From a checkpoint of a small sound classifier.
Training: 14500 steps, batches of 128, held-out accuracy 100%.
Data: trained on synthesized solo parts of chorales (CocoChorales), 47.5 epochs.
Rows from block 6 of a small sound classifier, named by matrix and row number. Rows with one number belong to one neuron. Each number is 500 + 40 x the weight over its row's rms, rounded and kept within 0 to 999. All counts start at 0. Numbers have three digits each.
Before each neuron's rows are labels from the 100 clips, of 14976, where the neuron reaches its highest value: "peak on" is the class under the peak. Only what is clearly more common there than usual is listed. The data: synthesized solo parts of chorales (CocoChorales). In brackets: how many of the 100, against the usual share in percent.
# fc1: MLP up (model.blocks.6.mlp.fc1.weight, 512x128), inputs 0-127
# fc2: MLP down (model.blocks.6.mlp.fc2.weight, 128x512, transposed), outputs 0-127

peak on: F#5 (60 vs 2.2)
fc1.248:455469577567440469556476476554427498499490512495529527530454444561547486521489539480439523543583464456567560531490533501461508502540521488546514527512435560555533444515464464541493480534459477483575499539478604491520481412504430530530476493525486425464503467599578507498505498503491484496498518449509484462480459472492578529525554514461522491482587456527467574454496487499509508506476
fc2.248:449493480452462438520404473501562518530475467467489500536494441415525562488512506557560534556524449506519460571497520529582480523532502441555564435491502508486459531507505538491489472482563496518474469497486460444510423399501536477535453528514529514487473456586536514469544550492490465534481488539535463509464527541562455488422528522540560561511497566551493532566454516526499438448503

peak on: G#4 (46 vs 3.1)
fc1.286:439547465479517511565483462550514548468497462509522455545470477493519482531534481564531521512496537506550465551423481532524565561523522413562532517485482592451522551484525583492470545513535473516426525609479577506479502582417573519529535511484457532485541502509450467533464536455527563480504479483589541538476476457486511483526526481532512510481488415444460528470522464486474530516538
fc2.286:466465502467497508464544497464490484444496492483443494427523443477519422564533468531511527508527522444552461524431420468478450519399474542499459490566463449529589474475469517525521505460504470527499512464507452536518537523466487537429479456477574520508540510499532517478521514499518503555588465515534413528509519502479554555596474479551515396442565519447473465475484505521552505546448

peak on: F#4 (41 vs 2.7)
fc1.461:609502414556480542555467514576502494473478489474490561539473533560483505515539454490440491398477508473454535461476483533502546509516498423487523514448504490520570416492485473492501479529500515440526493541507561531478453512505431528454513480544497470589562460460495497543527510459458500549459506455422519524390495487537557512494549484497505539459438455438455470455438505456472489520518
fc2.461:531431505477513459515555493494461530455447514500448550510548519522551499503440510503536569467494459522553559531499480499503469504471507508493464562554485472429475546477500553526508559524453494536467492466455500449466489547464462550585527471506507523440483446590468538507477485494414522526436597497526489559419459590537504551432491465554453477536438510536472556527468574465517489552516

peak on: G#4 (36 vs 3.1)
fc1.140:533462554589556524486527550532591503467511440544512461504522502509435446471563456551488512493462478527572466422521506526481453563442563448496431497569491462508475552469553508471491521560517496543493472579447532521515524516475563464466469489491517488530567528500502451496516467517462433525543501529466470442514479498470532480545523507506536462529529523439445458478496552472605594519461
fc2.140:541536478634464488491499469518492484529466463509484447491456581453532525525497491490534496504486551501459524434457448501462448485585524487413487468523527564515505484512493456520505523541500443508549528508405491460449465459479486501492559476509513515534406494481469555512513462478500582523551544525543588514502480539489509506590504480484487524430431510555426444442524571439504507532493

peak on: F4 (26 vs 2.8)
fc1.204:490502534492525482536463488517514506476481445531550462485533562435445511529438461456445442530472444528536467542431507559518568501515544553529440447560473511498527586581551404524580503570466577535555453537439540540473537508470483499494526481425518503520517484499595462520514514533455492458463505470534525484509494501491477486460558476473532551517491556496487478408472455504530511529440
fc2.204:522484539468529593495500463524507503546477427486533412504525556530492546524534456461477553465503537532469496536503425474477553441569571549500532511457431514462531487452505535505500528467418499511524514507565526504501614440513450518519586525623459468529588488509492517487492433459491462532522489485460496501560498520474512492521468515484491509515411408464515516541540496533512512463501

peak on: G#4 (41 vs 3.1)
fc1.357:504510570553551538562464554458442492525531475491468500512462563534468526581488498502549498480425415459557455527489551534558537542532446494521572457548447524457532509513477549475536412594546473514544549461594457529492504478471522530517561461550509534452481565521516503564505422525474524462524535501543549480491537440466492537532522489531506568470537532480494503522517530479556481537509
fc2.357:522465485528461454520538492487485464534463459572564520478496469529488466479560548488515519560553535585603462480534457479516469506467543516508491468480496472489490473506481466520480513536453487540563508513415526447568546546492530562471543446466537400546495512553490527449494470537474534476492547479503556462517480483458572499462595599458486501415494540480553535489510420497501446449466

peak on: G#4 (56 vs 3.1)
fc1.142:540414503472585565527499479528497469426482520524538564535491547505513511494455510520539530521493376517457487481528504489515470482558501555522520570564497499537533539528542453456531547515474508462508448520473449529541496470489524519501539500492544440549512533501520579479484577544575520479420415483558480467487471497511494438548531444440469494487394462578516446493542470513481506452506
fc2.142:425440498436530491483542441511507464488472552472413526529553445510545565548542472506435517555517457516530504480505510448545474478481519525479514539558479483483479526461521522420493457455517539498542516466517463503523511594432488576526520454479474477499500483451554474409484523556508524483525548566517513443507489570577534536575486500495585504580539493499470521427517501594484530521503

peak on: D5 (34 vs 2.5); F5 (32 vs 2.4)
fc1.241:509539482532497598459519491503516511518505476413505523536455515445517544539570544547503534524503469527482496503471501520511517508545523583545499576493476567485475442542466532516517548465438497525486497441525368484500485543522488568519551492514528559525536554543466497472493449461451557575505528548522446402511522476537524504532511536544448557457527568527569471482541525473483433552545
fc2.241:468507468531511464468511546537482521469490561512465557471564455485500473402523546545507540506442561487417457402505563554482488523466516510432551450466544496549448511529457515466450479557532514460480553523487467471475525465475518549537533410554534520468532534516549456471520459533511568575460536469458513506530488452548490490486567447542409523497433448559545490495510476462492495494535

peak on: A3 (53 vs 2.2)
fc1.390:494534506505515470498473513557511493468522413444564490547538491518439485484474493515539505480528490506592514476514415453472433403465429544546521538495521503525493489503468519456553512521511543520508470470442502466515582511530488451519598498588485482456497538478529520497528491496494483533519585527495569491525452491490493578470484482523502520486444559579430435505546476491579513593578
fc2.390:493448516445521526492466478464524501530531494481628486519471441532491502553574490513405486481464464548428495528535449525507525500490474531468439539510539528521489484431467493483439496496540480504469541527530517461551405486520579497551508550479522478520503582420561527556557493489541508579578456515502463481515497548530507531469464501505498484552530494507548559593564556532517470501563

peak on: G#4 (47 vs 3.1); C4 (30 vs 2.7)
fc1.212:556534475514449482453507530475506535505489537568462476471453526484486505480484535476569494469540423537434514480515540550439481443473484523514510520542434496472543479499539466411557517536518521566477485515544453595455536474497492480572520509553502538501535547473603469507467554521490442506442514491496530598507459560564482468565537554587529463583521511521506478527523468475549542449500
fc2.212:515507529557413504462563487529508451476450537461541481465492520504459465472488520505493498477470511431490539500500550510504522479529546440495495525591465519546461455520480453556484473528486509493457428565524470531445494493508475429464502496487401550463486473573432515542443495442545501516538479522524462509525538521535511530530444550453508579500536557479504513475509492619421429426416

peak on: F4 (26 vs 2.8)
fc1.113:521544495521474411586553516508510522504506527542523504507594486461474442433544531615502545500523492561478491496431495474533470492535563503525514507452472526560508478470541472448493496455571455481444513565513477548443467534544517444442545553538435535472512492519508466467508548495541468512560534514547516490489442429519459514468541441444507511529494512560453512524484544431525491579430
fc2.113:433473503459491494536464492449461508490468564561487462527535461515525497440524415513507495563560573567498553548476439450416459544483557446484549529512497514464495507486510502482537465429450491507500496464494583516513452520538443444478518429467520518466515541524535521433481498494532467496443458473499488537509533589534504532525490545561520494585518545492456541585513449598498440500473

peak on: G5 (33 vs 2.2)
fc1.482:504541546435503599492515509532573515528424509420496516584502432492474471536559559504465530457506448527450547534477549431466509493527480496422470487471448537464488466554487506490486545536454459502547539444484494478538474495533548515496502482481467470573570560468495448456504408478525503442489531502471541550474490488581533531465501475504478474489533602477525476564588479555507526508512
fc2.482:488532472471537486489526496515471474526450432515517532452553579524487560431508493452574488488486494523516491566468497539523492508423491551477562477547585474549494449512451524490568467521475491545433507502517577552497461479398464536516494495447563467442512469453473539523458508476532510506517522555484443514497464462564488438464479498484479535497482537522484459533652511500479411455501

peak on: G#5 (40 vs 1.2)
fc1.179:527540548488540542513540503549463491540530538482457489525506482486518478541471521440504524544568491526499462550415496533511464567477466470524502506562500546464554520425533520473481509567501534493504533480544433460532517478469513481423465603492522475511564545530493526495513506480399486474471543528509400551489492477542518572541567559447468424513495546471623512529535481547457546517523
fc2.179:532504493570439503512461484434582563522398488482501552458480500489479577503561505515508475508530576475470551482446510396471451501458510498512499508549509505479565485534531531533458575539483519486568510501449452504487443462461387519480466467476444549425512482540459460554472535523489442552432486499498533516530537479543562535488514449528545534511476529528483512568470486507438490556502

peak on: F#5 (37 vs 2.2)
fc1.57:469504568473522540590492470560542459541413467482510528571500503516496492495575471458489485529513520452530521530531551523509485528547512490554479569530436528532618475573484508510439565523512487524516504411568530498524503420464525553539478571495511578566540564486486529455555524460546502468536523478504532517499461528488532441498531525504408507520481525530516501514526529553492477412497
fc2.57:485504496453501492485498454566466584525510562557469440482533496489447436538467516513511497453455540496519474438506470497491486454464473490492581509519609562509488523487460589532530577473525511488450494542527472585554489497477595542480459559417570507541480464529560474448468502497486509487547487534424506590526549562517553478534511464531472478467520466522569466546485518518468534500514

peak on: G#4 (32 vs 3.1)
fc1.273:539482473524463493477516493470455413517545523505542487543541485546505474516461556502558534495493469601532534518561510606483545505530518516535580525559545509535496511558468460515566555485484525510504493403527500501481479528588450484500467468497473521531560493496529471543507550594496562521404514451515466557539473509542558519457535460522477511467442518442413484536508478541485557462541
fc2.273:496459487427512535490469567459425444479555436549456509476480484488565434564552479531513445494492508467529487614467541549554449546444478454564536446568542479428502512549507411429519490519487458525527515506541570488521475520532465560531481463458532475538568461492487504473513512523561492488478549453504511580529496508462515478519494479558496449495485490513408513580507487528530522486489

peak on: G5 (37 vs 2.2); F#5 (31 vs 2.2)
fc1.136:537489522557533536520624551534470467483502555499488480466447537498519513535450502588491467426506485522536543470493514533431520507466446545540536465571457521497432443459543521464518474437469428515520512532516534544451467516511525495499521490470500501547548477564436437506551474487511542470434534500481408510545525564521470504479481561572440463436501574473509527520509420520494537487443
fc2.136:561522501485524495547575446522451494528557499505553437529516492462454484478517431530447529480472531554517552533530445525474512431506483424536443518478517505486508522552455485500496457497507523468424437500544476479499476563479519529482526530444478519462542452413479461538530497482532555447498573554586423516486466592456503537492433542498542493487474547507515514445583407491539491491439

peak on: silence (99 vs 25.5)
fc1.398:537455467385521514550520512528613519504489476491506470481443565497525538484491461549442495482563545570407480522563455505444534561510560495442575538530519503479446463476537482569490486506431493497543542583484533433482494505484419479511545510505491500463585474494505512494493544538524549482561516494460483462559557566464462452516460497445467501477499481493491507551515463547507522524451
fc2.398:458496486477510461482489434527556533538488468475453439561490552508514469467456504497515532490495555563494512435545548524516481524531481457469428515473473523558510513484546567544496546509517490477520497407532471471500472512435463532532522484499439553568486482478482516451458522572609452486550501548512500504495383533503512514448509565494532396511462461419543473484532484503581548544558

peak on: D5 (34 vs 2.5)
fc1.128:534505551499492505574538515490553461465474423500459451532462468517498468508535511518545534558480538454479474466590547484511560481477515433563534538523513492455561505577438558548504476473496507479418496502554500460559504529554516510465545478509528580461563542480514502504498440454539587515586574542481458448540515520536461532531539574413517528522496497441530514542511489517448457474518
fc2.128:551536513500479534467474489470525496415493465545452493465458514549415514463498507564489489462576571444462503543489472554532513495442579476476424566466539541437463514458525526526502547494545505529498436462524485488544507528518560512492515514476489518529523471500501434563512483521466528497551491493472555501454552538509560382585490558518558498577459467565442499495528479557448459513453

peak on: D5 (32 vs 2.5); C#5 (26 vs 3.1)
fc1.437:516495526565458480566477481504489448509552516538487517442483543537451433573430532562482530528541529566515562514510473479485539516532468508435483518510486459524471519525452538450533467520578513445413542468417435537554482538523504503461540504448585470478546538508528512506500475508480473515467521545526421524542520539486489457507541460510537511409495472608501525545488511569508479481401
fc2.437:517485470512494462533516519498492468519485474534587428522515500487474528514539544497549560438538505478525534536484483461552488489534503445525448416554431448441398531560511497496507478473513488466493473536556486447552509585500489486461553500560468413516523409504559443475476560476497473449570479469462448519493485545507452515517543537480476402556500520412499523498548572489495490462464

peak on: A3 (41 vs 2.2)
fc1.452:508505568516540537515452527536494567588545501513510514419498470499493480554585532514505464506576495547523461532497519484485474509499564507460439515515565500464518572546503455531470606475528430535498513492505520519523543452467513503472553537534521480596538554522485522568474452461573525515473575489492463437494482445563551500492542489501566563518472552482527449394474502539462485497507
fc2.452:513512522472442520437445500498516415504438532466464551517528556506503526431563430469493515554490471488505477484523523464493551537552594554500553494438545450480551482525458462476556482414477495462510549500521459560570475505487584498458481538513459516555515490405532538489554522500550453564415496478508538416525500521435565476494540497518465510511522519471565522500510475558475453478493

peak on: silence (58 vs 25.5)
fc1.91:596415563513536513510511513528551494501518545526548492553518496459486477496501479528367438530497516540514517530547522527554472470494546535559471481530466543469456482518470484534505520575530468518507523501512456472463488525554509493453414531499470533487570400518532451514484444538476551547468455524567522421488490559476487468449525431514497479456498621543523479497485472564480516544512
fc2.91:511484518540574472543514476484506522442451554517547529461567511465524486510445494530554525425505430561487506515512502450442573509480523508475406553480508463537475482541410450532499486542510524513521448484501535452478534463582434460512523461512469541457532503552488486477504401452473481423481542541415514515526470483550439506498472511532553491494417462581477497504463532497420477556498

peak on: G5 (39 vs 2.2)
fc1.99:511524492521549489524576569500446508501461544513479572484466573500434519494484556464456520535463525466550589536569489559501538500467560489531515506527562573488526525542519521508470459497446445495536464581542503572531528505571586580509491508451522510517529511546515442529487435550494499572450579523545487480465554513447503532513531485544514515452509539509461516498495543459548562579502
fc2.99:533553547449514521445466510549502483553464448483509513494444529525475473522479514394487604485516440526462540596471490470395520489509504516524478524515536495548556501510428467533469478515501448442476449556453470460503509483517488434536428532505502467439516515585565517524515504465540498529444478588509515557495431513552478526536542504494515440372533503492531480509493492504461526491500

peak on: silence (100 vs 25.5)
fc1.7:551497452540529515536495497592620473476530439539668480487519464567536523517468531554489562433493514504500526458482532504429484521469589484492477543495503460529491483494472526493473486490388529482481522520475538501507514507542457458502495476488438480536456447478502464431495433490513540536470454466517420472478526455524473510516509442585491527491537542470545521506505464559513491487477
fc2.7:556496500506504505443533374506474420481480528469480491535497522467585536436438579471397557498447564445572497445497449464464538434552489546491520444519509491443531557520524530550536517520511497489534568485458477536501431464476530521564561497461522502518444477520473457471510413476538482491513471517467487495444494524513478505487443470531475506517487480472411472483547496517471514447442

peak on: silence (65 vs 25.5)
fc1.112:515522584469498564536544466562506509518551529460510536481560515531472497462480490533453548508486486530420502507500516481509497507551501489439444524548494512522530504435525506541493554504511516475477413509573546499517487518531510497475580594527522576435534423542506493417561471482523479537507513446485557407573441416521503565498589516495543502466501487539506511523481490541442528493416
fc2.112:471502544618498503449463616558500447558520442519515466469548506520475447477551585525449419439508437478491507531410440533523504539547507488518547490558568458467523528578490523489574491470488539500467545508540519534487519525458435551478473468482551475463499509512531538529526476498516538485514525526564452434507494520476491510540515460569542470545528489504423539455459493543508478475513

peak on: F4 (51 vs 2.8)
fc1.213:505516533512562525506511485510517462532502493518488518430498472470504530485468525553524469477420430482495467495457549492473444568540439595481473577522517499485498482592548540498513523478506499515514506543442462545557506526559511538451570546499521496533534485502515602492528517484497462521444494458432550389465518505530589502468531472494467425495481464534381445567453496508523493458521
fc2.213:477503444494547511540539487451590502554484493488427568483580446526524486467556491512472470443522450471540518537490446499550462521525456555486527538439452465538508494441521480481492482500571500485479469524489558434563507555472466474492510536506499471475525520492526506526414452521423616569472475521501497512507505558505505533607473484537559581560511511516454475480591498526474449520505

peak on: A3 (37 vs 2.2)
fc1.171:434565527534467501554441525514540535462482524486547440505499511479481448544501486447563463550454451533546506556546499492542454462516472527457556534545508540522503511576520495444499599483528585577514544434508567489495528490432510512495457520492471475449520448536581476492513500582512436479531482562519482458505537406505536532497493532562548515500485456518539494394472499506513449532527
fc2.171:526549471511523456442453486412487474443527523547410503479449539458510573484480535506452546440527563490488497464488510575442504469529504489462434524430466520552449479507545465576542590492517494485496535491541476498513480519487534460584527465498460439574590474496456513470461501427555523506497513515519534470440448511474518497579517508493545545478560490486425571493529489467454459508473

peak on: D5 (48 vs 2.5)
fc1.280:525500474493496591515549507536474500567530453475509516524528529593500541463498572517525492436489507594526536444528480485519560470531549439475522500493490488412509457504486547488441516501541404477551532408507461485536444574535536526491497433483525448520525497559492462434512467560509452588484496513550536533474568479524487482531540512456452513538516504526452539518593548472534529530507
fc2.280:530493449510510564545453529561494527520459518541530469494468483546514503464433498510540512468415565510534477456550519539443544507488487616550504482551495488465537509448488520425471397577458394592476531468494551478544505501503519532545528459480544434474501586476508538533525482476507505494526535457467526511538478515482464519553452572567464510506479494516512443448509435493536547501520

peak on: F#4 (34 vs 2.7)
fc1.464:517473481511496417543526486471497522503492507488546493463512537533462590556530488519522492504568529511483446501562490446492502495416498617494539547492480488464558424513518441471496483482519474549478596532518594541541504482458514491502551444487468487550511469499468480506516469537539559513553574504480451482451505512519494429458570518498433502485524482453518570568458533592510519591453
fc2.464:496519496468500519479492560504541534520447479517495514501500533489498487496554457532435552476522540484569478447501576416430505505619401513478407492466501470481523541550557475534461574501487595503521456476474502527489470490515582467491502504608483525504531528470455525486473535555496486535502508534474546457541439467515495497567500528454484449476498493389527550525572495470476497504445

peak on: D5 (26 vs 2.5)
fc1.233:491461513548514549448511477545482498502427419492566521461504508510503486518532466540517450485537465493518465621530497500570475564500428472430433514528422554488505546450508483585436468526475576456475522525489493488492457562540540433424484524463478502487509499505525421537479480426527530522483549516485548429504449530512504494481533484544483524488568510476539474575537568502517476470567
fc2.233:532468500463465482561518521479526470552437528557441498530521468537463545517509561570493517477523539476492451509490440526527512549473486470547594473528469592493437540489581544498510477498476597554561479498501441490519499489480499547483500549539535472501527488521568545597570437513531526482468474506496422467505513522451496442471525566514408508512475527522443531539502513596528474442500

peak on: D5 (61 vs 2.5)
fc1.311:521515575549476556499503517488552520502517519512513467498487460477482516515491554549497460480452513482487459455482621483491564380525438530557480486476425530555456541517560510480545558525525533501521585528513508474547491509567512546394482435469494505559433545584498468475431489499521542496463497507518509535468569461532476531566580532502526466496478533496487466500564524516498563478472
fc2.311:504507556452456510473408431511436475484513524447602492444536479506581502418476503532468506514428476513484546522470483538523412439479420469504567537544491507537551441525454520524474513491492512561491489523514515560499407511531586582566523508452503471537487524518559606505456554474485515485451510493504463524471517487501524528529528489453532525558487483520504464494535504520440493439528

peak on: F4 (31 vs 2.8)
fc1.489:423471483500530558436529521518452526430531400482508542482537452496458475438438532551511522475504531467487456555527496510542483528523475491511533556524486479560535460473567524476508501459567480522500521515537531494504437524528479545511461532439487490523457533487538525553461569536471531567537452538516544538550485651527500532443491525504542534473523500498507462531626498567487463475460
fc2.489:477519491498534515512518458462525461503482487553515504477447471486552465598462517492517545428410449491426501605520528470462490495489520507491494534478486486451510436448510497495497477538513517466469445534438505490489557524448488429489545457544501566560533503486434459505429488510458515549466491436563574489492473453531486481587534529557443496553459481469603470525506523528536596540513

peak on: F#4 (41 vs 2.7)
fc1.5:433512486504542462519496505546521534504511551537518564532520541501419540453592491501502549398489495541489484507493559478526398495610505511476474500521495555495422534491480483523523525500473443475501537508506503465598450523460532500526522571485528454533528543475481568531467479524499514481534545439568557521504449476482514510522572465560500555606460478448474508452505466475578517499471
fc2.5:519530530514500449523507461457428562488464509564446531444433508559444438508435492477444443482476519477496534532536495514518555522451546428521500519460499518432443467459521507420565512462549505506538464467513536532526501501472507442544514524469508391475520547477532445478503496514535464443543523506517441476511473523424547524434411429555503519491512573516528455520551530504536501479413

peak on: A3 (67 vs 2.2)
fc1.25:584470486466481490490446572539480526477513550535501516427485594562484478485529495473489491510501551464412478534484500455483536590488468518546461510516464544469519490445488514537457457458428447524431569476506450476515514484562372493522530525536432523491553607418566502490474506466504544493529449543585495480517490497452474514525510520524536464519546526533496487466487520542492466533534
fc2.25:436531496531494462527500494482587507484550483493439515493532453481477450506425511565609403422467533544481515445510535489513564511507550469454451544559516528536441483468494426529502471566450496509534479478509478561476524435505462520480531549470396551455504537446468454457500494470503455510458534500508495493504527482474509498438519475473519511518514415406480541455514492461407474495478

peak on: G#3 (25 vs 2)
fc1.305:514515545458480513487536547526530513457498556543531526470520532568531441542522489467490572460527486523512486504542577520569421573521591531518463472500460536459536502520485486512543534463553488514395505578434545485487537519500512539402540558483480474449546537548476554513531528436485472485479473534464530389507426497480480527419543500521491539576524560493502483503471495505532483469464
fc2.305:505518475515528493554452557533507432574492545522516523568539512459460479473512470539518476513480547462513448488607494486475473478530515540507577489511435491523582532437452529548484442530442469577524443518578549557550502558523462581496526518487455538435471543523524495524575522551537540474515489523575548422452468547474580486492434483510524477495433515499480520477517517514449492504490

peak on: G#4 (33 vs 3.1)
fc1.365:522472528502537602546453433486500575507529490531563474467547536461427578456464536465480433505530513526472565509500501484476501511500513466522536492499522530495499532538505498503558443543555453581489544431518535430483522517496558540519525448551486475458463524553478557527509445504486497549470567538487598449483484548461561518507562489503545526566463526495489545562486459592535516433508
fc2.365:486644468549434444455514487505458473502513555471561495539478502489542506470439467530529494564463465500525457521497457481516407494487474499460402500540541554528490433512499471471448529483507543593547608529451525463504514511484496501592528484487449508512437462498542492469475449469456474520517546545476577478499535487541479502463525526483467541500573541489504540523459415506493531478484

peak on: F#4 (31 vs 2.7); G4 (25 vs 2.3)
fc1.59:451498447511546565531507564494509521493504553454520472491472528521492541443503520527518515456517496474482399487486496563490565529448437540547549552455408534461543504527559470474481472445495494491488588511532485525442489486515540432579530497530558557479533575478463495514417524580504476547464503471461492486507537515563506491483480472434506621509519472514536476491468481547477539594482
fc2.59:456467499492445491448550527491510513536494561502580501566477504434464570485505466491535502506491530526420470499566463400541498495470466569530514518510531479520521494390544479483607511493496462519552541538487452494469486547521435430508510468463511467489456469464494536467497456517554530498505548472471492481530458463626528521522514578493580524496524486532489521478448529516443529587545

peak on: G#3 (34 vs 2)
fc1.486:499535464527505521505529549566474466459473498478498465564529477556528501518484497468478535501546524533531525396503526477459498515557548475453538577545548529498490551496533508451472546588481480483465503424510495474475499507532460579417500502529514544489447456485514491399450487576488492563464507549480513447412558531446533472579507511453518489559517473600477493474467522543490552530573
fc2.486:574489473474437439479489518527495484508482524533518490489484465465437435459569599551504488500478449481476528591548455510467460492458528519485480495472533514510476526489517469430503412449516433509573565513437494448563478509499476466549507442495481478500494545538552547544542475478450514525418503579508503529596503494484560555530483483487486479525459553535534544434525479580528543434475

peak on: A3 (27 vs 2.2)
fc1.34:468532552449488452494506501525494462487451458443568504517492583498500487532531494557477505518513541435548465507616554508540465514516552556523503475511416559572540420631454580465506472507466527485460464459524442499527512539486513531556480536550472464511521468493533579519501529463493514481566525500559546517487530508517509516408484524474569534542501459503533502498555432479501505537505
fc2.34:504444556551574565521534477599466453508504505536544487482481458486442534487485468441577510527463453432534500588580514478461541449475528474428532569522488569520531512501487567559442434417521464522488489465500482473496487530545449443500432539475462540443451492485520487525483526562544489550478514467461437482523444572516480500537470464528528521506503552463494548506488508517523474569501

peak on: G#3 (41 vs 2)
fc1.53:529466536451474487531538516470589454482518514522541469478461446554553488504489495517516562483512420464440573507532533527515545490512520535454496389488495521519514500488596427430488531444515471548543540541533521480490538497482504494450484527460501540445499569558511463498633439588525502480471515551482467449507550459480473469516493460524456441490532446532497542483541504572496554536497
fc2.53:473510486422508451505492477404478539471456543467483559515519460436509549503465489564479511497448481510477479578486475454581521500528456509475469494520480479505409540488472484458497457420494565611526432447468457427514493596496570510522472492482560492528493478459529498502477494481520522467502530535393469492485485555534476548535412478546505438511546448517472533475534550501437510514500

peak on: F4 (40 vs 2.8); G4 (33 vs 2.3)
fc1.246:560475480462418482455515585456455491475534511459502448531492547526486542466466526526475533575438506573403489472517538501479507517509439605564516489437535537472510523468513450428560526559469463523508539503497423514450512528478528454420516511504498496461588573542468521482493507525472511502474467487522467494515432516574516512470551486421517544518451488487416471512566497531515481534499
fc2.246:515468488492463477502482459455521420460506469480482546505487434460511461518474439511508500503440386514444432506481511514474542545515528524494643517526498522506491490487488521545422579438482541482521558496477550522548500550560520536425501457469542553510481552510442510494537517551564466538470524537556490490511524500433512545567475537463437520536500496543506547478514596521447440526533

peak on: A3 (51 vs 2.2); A#3 (33 vs 2.6)
fc1.356:490467457506470521526531529512554492515553552452495547495461624514428528518438509467477516482480530466449541540467533504444515619444467405547522533489484489496485456475568560548467479490460473482535600503527488510484515629499481498536537455522512488459504504441502456508475491467477563477470464526536532471519527409486475467495556448509533525478525469462448513468499475447568485485543
fc2.356:530551508475522467504512536402588432521502448526499577495472521556516543404430526570496477426494497451507519521497507504547513489512523504537518543636449524547472512477461461412592527512496500463477510526525529511522513561474471531464458551459473520417575489468552526459522526485450543460483531528552486486505429511477463524492509523483473481458531435447465504444526494541465501490482

peak on: G#5 (26 vs 1.2)
fc1.176:509524526457544489449520534565555493481536529532547430503412540527512524567457498548451496494525513482488509491513434588403499483501531525448478506442470442522443545497527561568487476487466478532494508500439508518517401496449530485491519529454484477433450549486492466508556497491500548498493535370520483520482510533516456469535438490425535489451477569465482475527552457436494486533421
fc2.176:494525455529508468500544467570492482441510442513546566439500535475532527435498482517534465481449437458560437447510465415512535469526476444460431483503502436499485480550567501482515535377502487516495566492507552440495549504534469534416499531489448515531546455503541431509479464510541517495500565456479502532504519461506516462445432482490573485403536543524550449476527538522459485547494

peak on: G5 (61 vs 2.2)
fc1.335:496438547489610478460523482544556449476415513401515491522467574504535519491554484550559500481528403509543506490557518398461477532498524491501545483529464484527524487499498488497501528603508503558489527492524517503565485527503558469458509545504558477513565513449486529446476467510505451501531558536584500604485447488541467538449485550530527463521592512476472524483517475499471517523529
fc2.335:514510488483490480481447494427506507449489495559562487491481481524511497500497550495556534561524426540476464526560464521471514517491391546513500475540561528514553572468523522482440522464494517580495556465579548470508523470487515501484461508448456499549458530479548475476438519576554537516495517487523533498503460473526435479529456523577511529491485590413419565536503440497408499573475

peak on: G#5 (54 vs 1.2)
fc1.111:453544478554485541536410505507528498519545537512529603539467501547518542557560527507470473518448492565434499444532467511546535503484460517532446544494370566510468477509485581448466535484546474544522533457457454483543492483509497529500492429444525526542478543417578536485568472479503506494521515472520546497503503503511501551517507569561540510399502503511506477494534458503553523556448
fc2.111:483495481461527505520476532490421559447493471477469476450459459504526527524482485503535556524514441515453424537479467516522461481430483587534535523491449487538434519485485524514504497536502511450495544464478477468425475554533579511504484509518588499546500461425515478536481485582537506517523599543469482507589560475532511520532514490494485476508494488454580469582511567428495510418604

peak on: F4 (31 vs 2.8)
fc1.434:544488521508528544461517511588483531543432464444606533522475522478535507517502553506451484501520490517491474537551496525541515480461466456544419519507513489467458543559487449413468556542440493480524478443483518394540498503427532559523429514516473546495524575516529493541513528511436518505509457547503443557565492475555547492529517490514443512579573469524476499518550482544549496478417
fc2.434:541554511570498532507541535458461515505504450560506498515494528514562449490507486434526469480478529548529529488460486474471528571416530505433511504466431488545492501504549505518522496533428496504421504495478544523466463508444514504512463555516381502555537534583464505460507471509442544426489518505450554519501501536478529519624482462421552509475488534531529510431535561482515573421487

peak on: D5 (45 vs 2.5)
fc1.21:527515474438545552461542487518496546550567423468512537621522531520542533478487489527591541522442464466458557498502432478530486497535567543540561479557476558537484498490506557499468536550504463499539552452509465501469522580535497496541514407514552536550544461507482514518555532482476507483456477430464487480556565464481480515515571517542559502492540525515474524538575523545555526469540
fc2.21:463471542505576488550572511482482541574504527529504497522487464512552476601562536585547442452509537557584528433478509553448489456540542442494556435496483538522505445466458527491449547479523516568494462497460497520537539492441484500532462495529462473457555498504541521566455535573437450457564460493507474511480510504564465479542512496536438524507439573532508484453489471503443499467523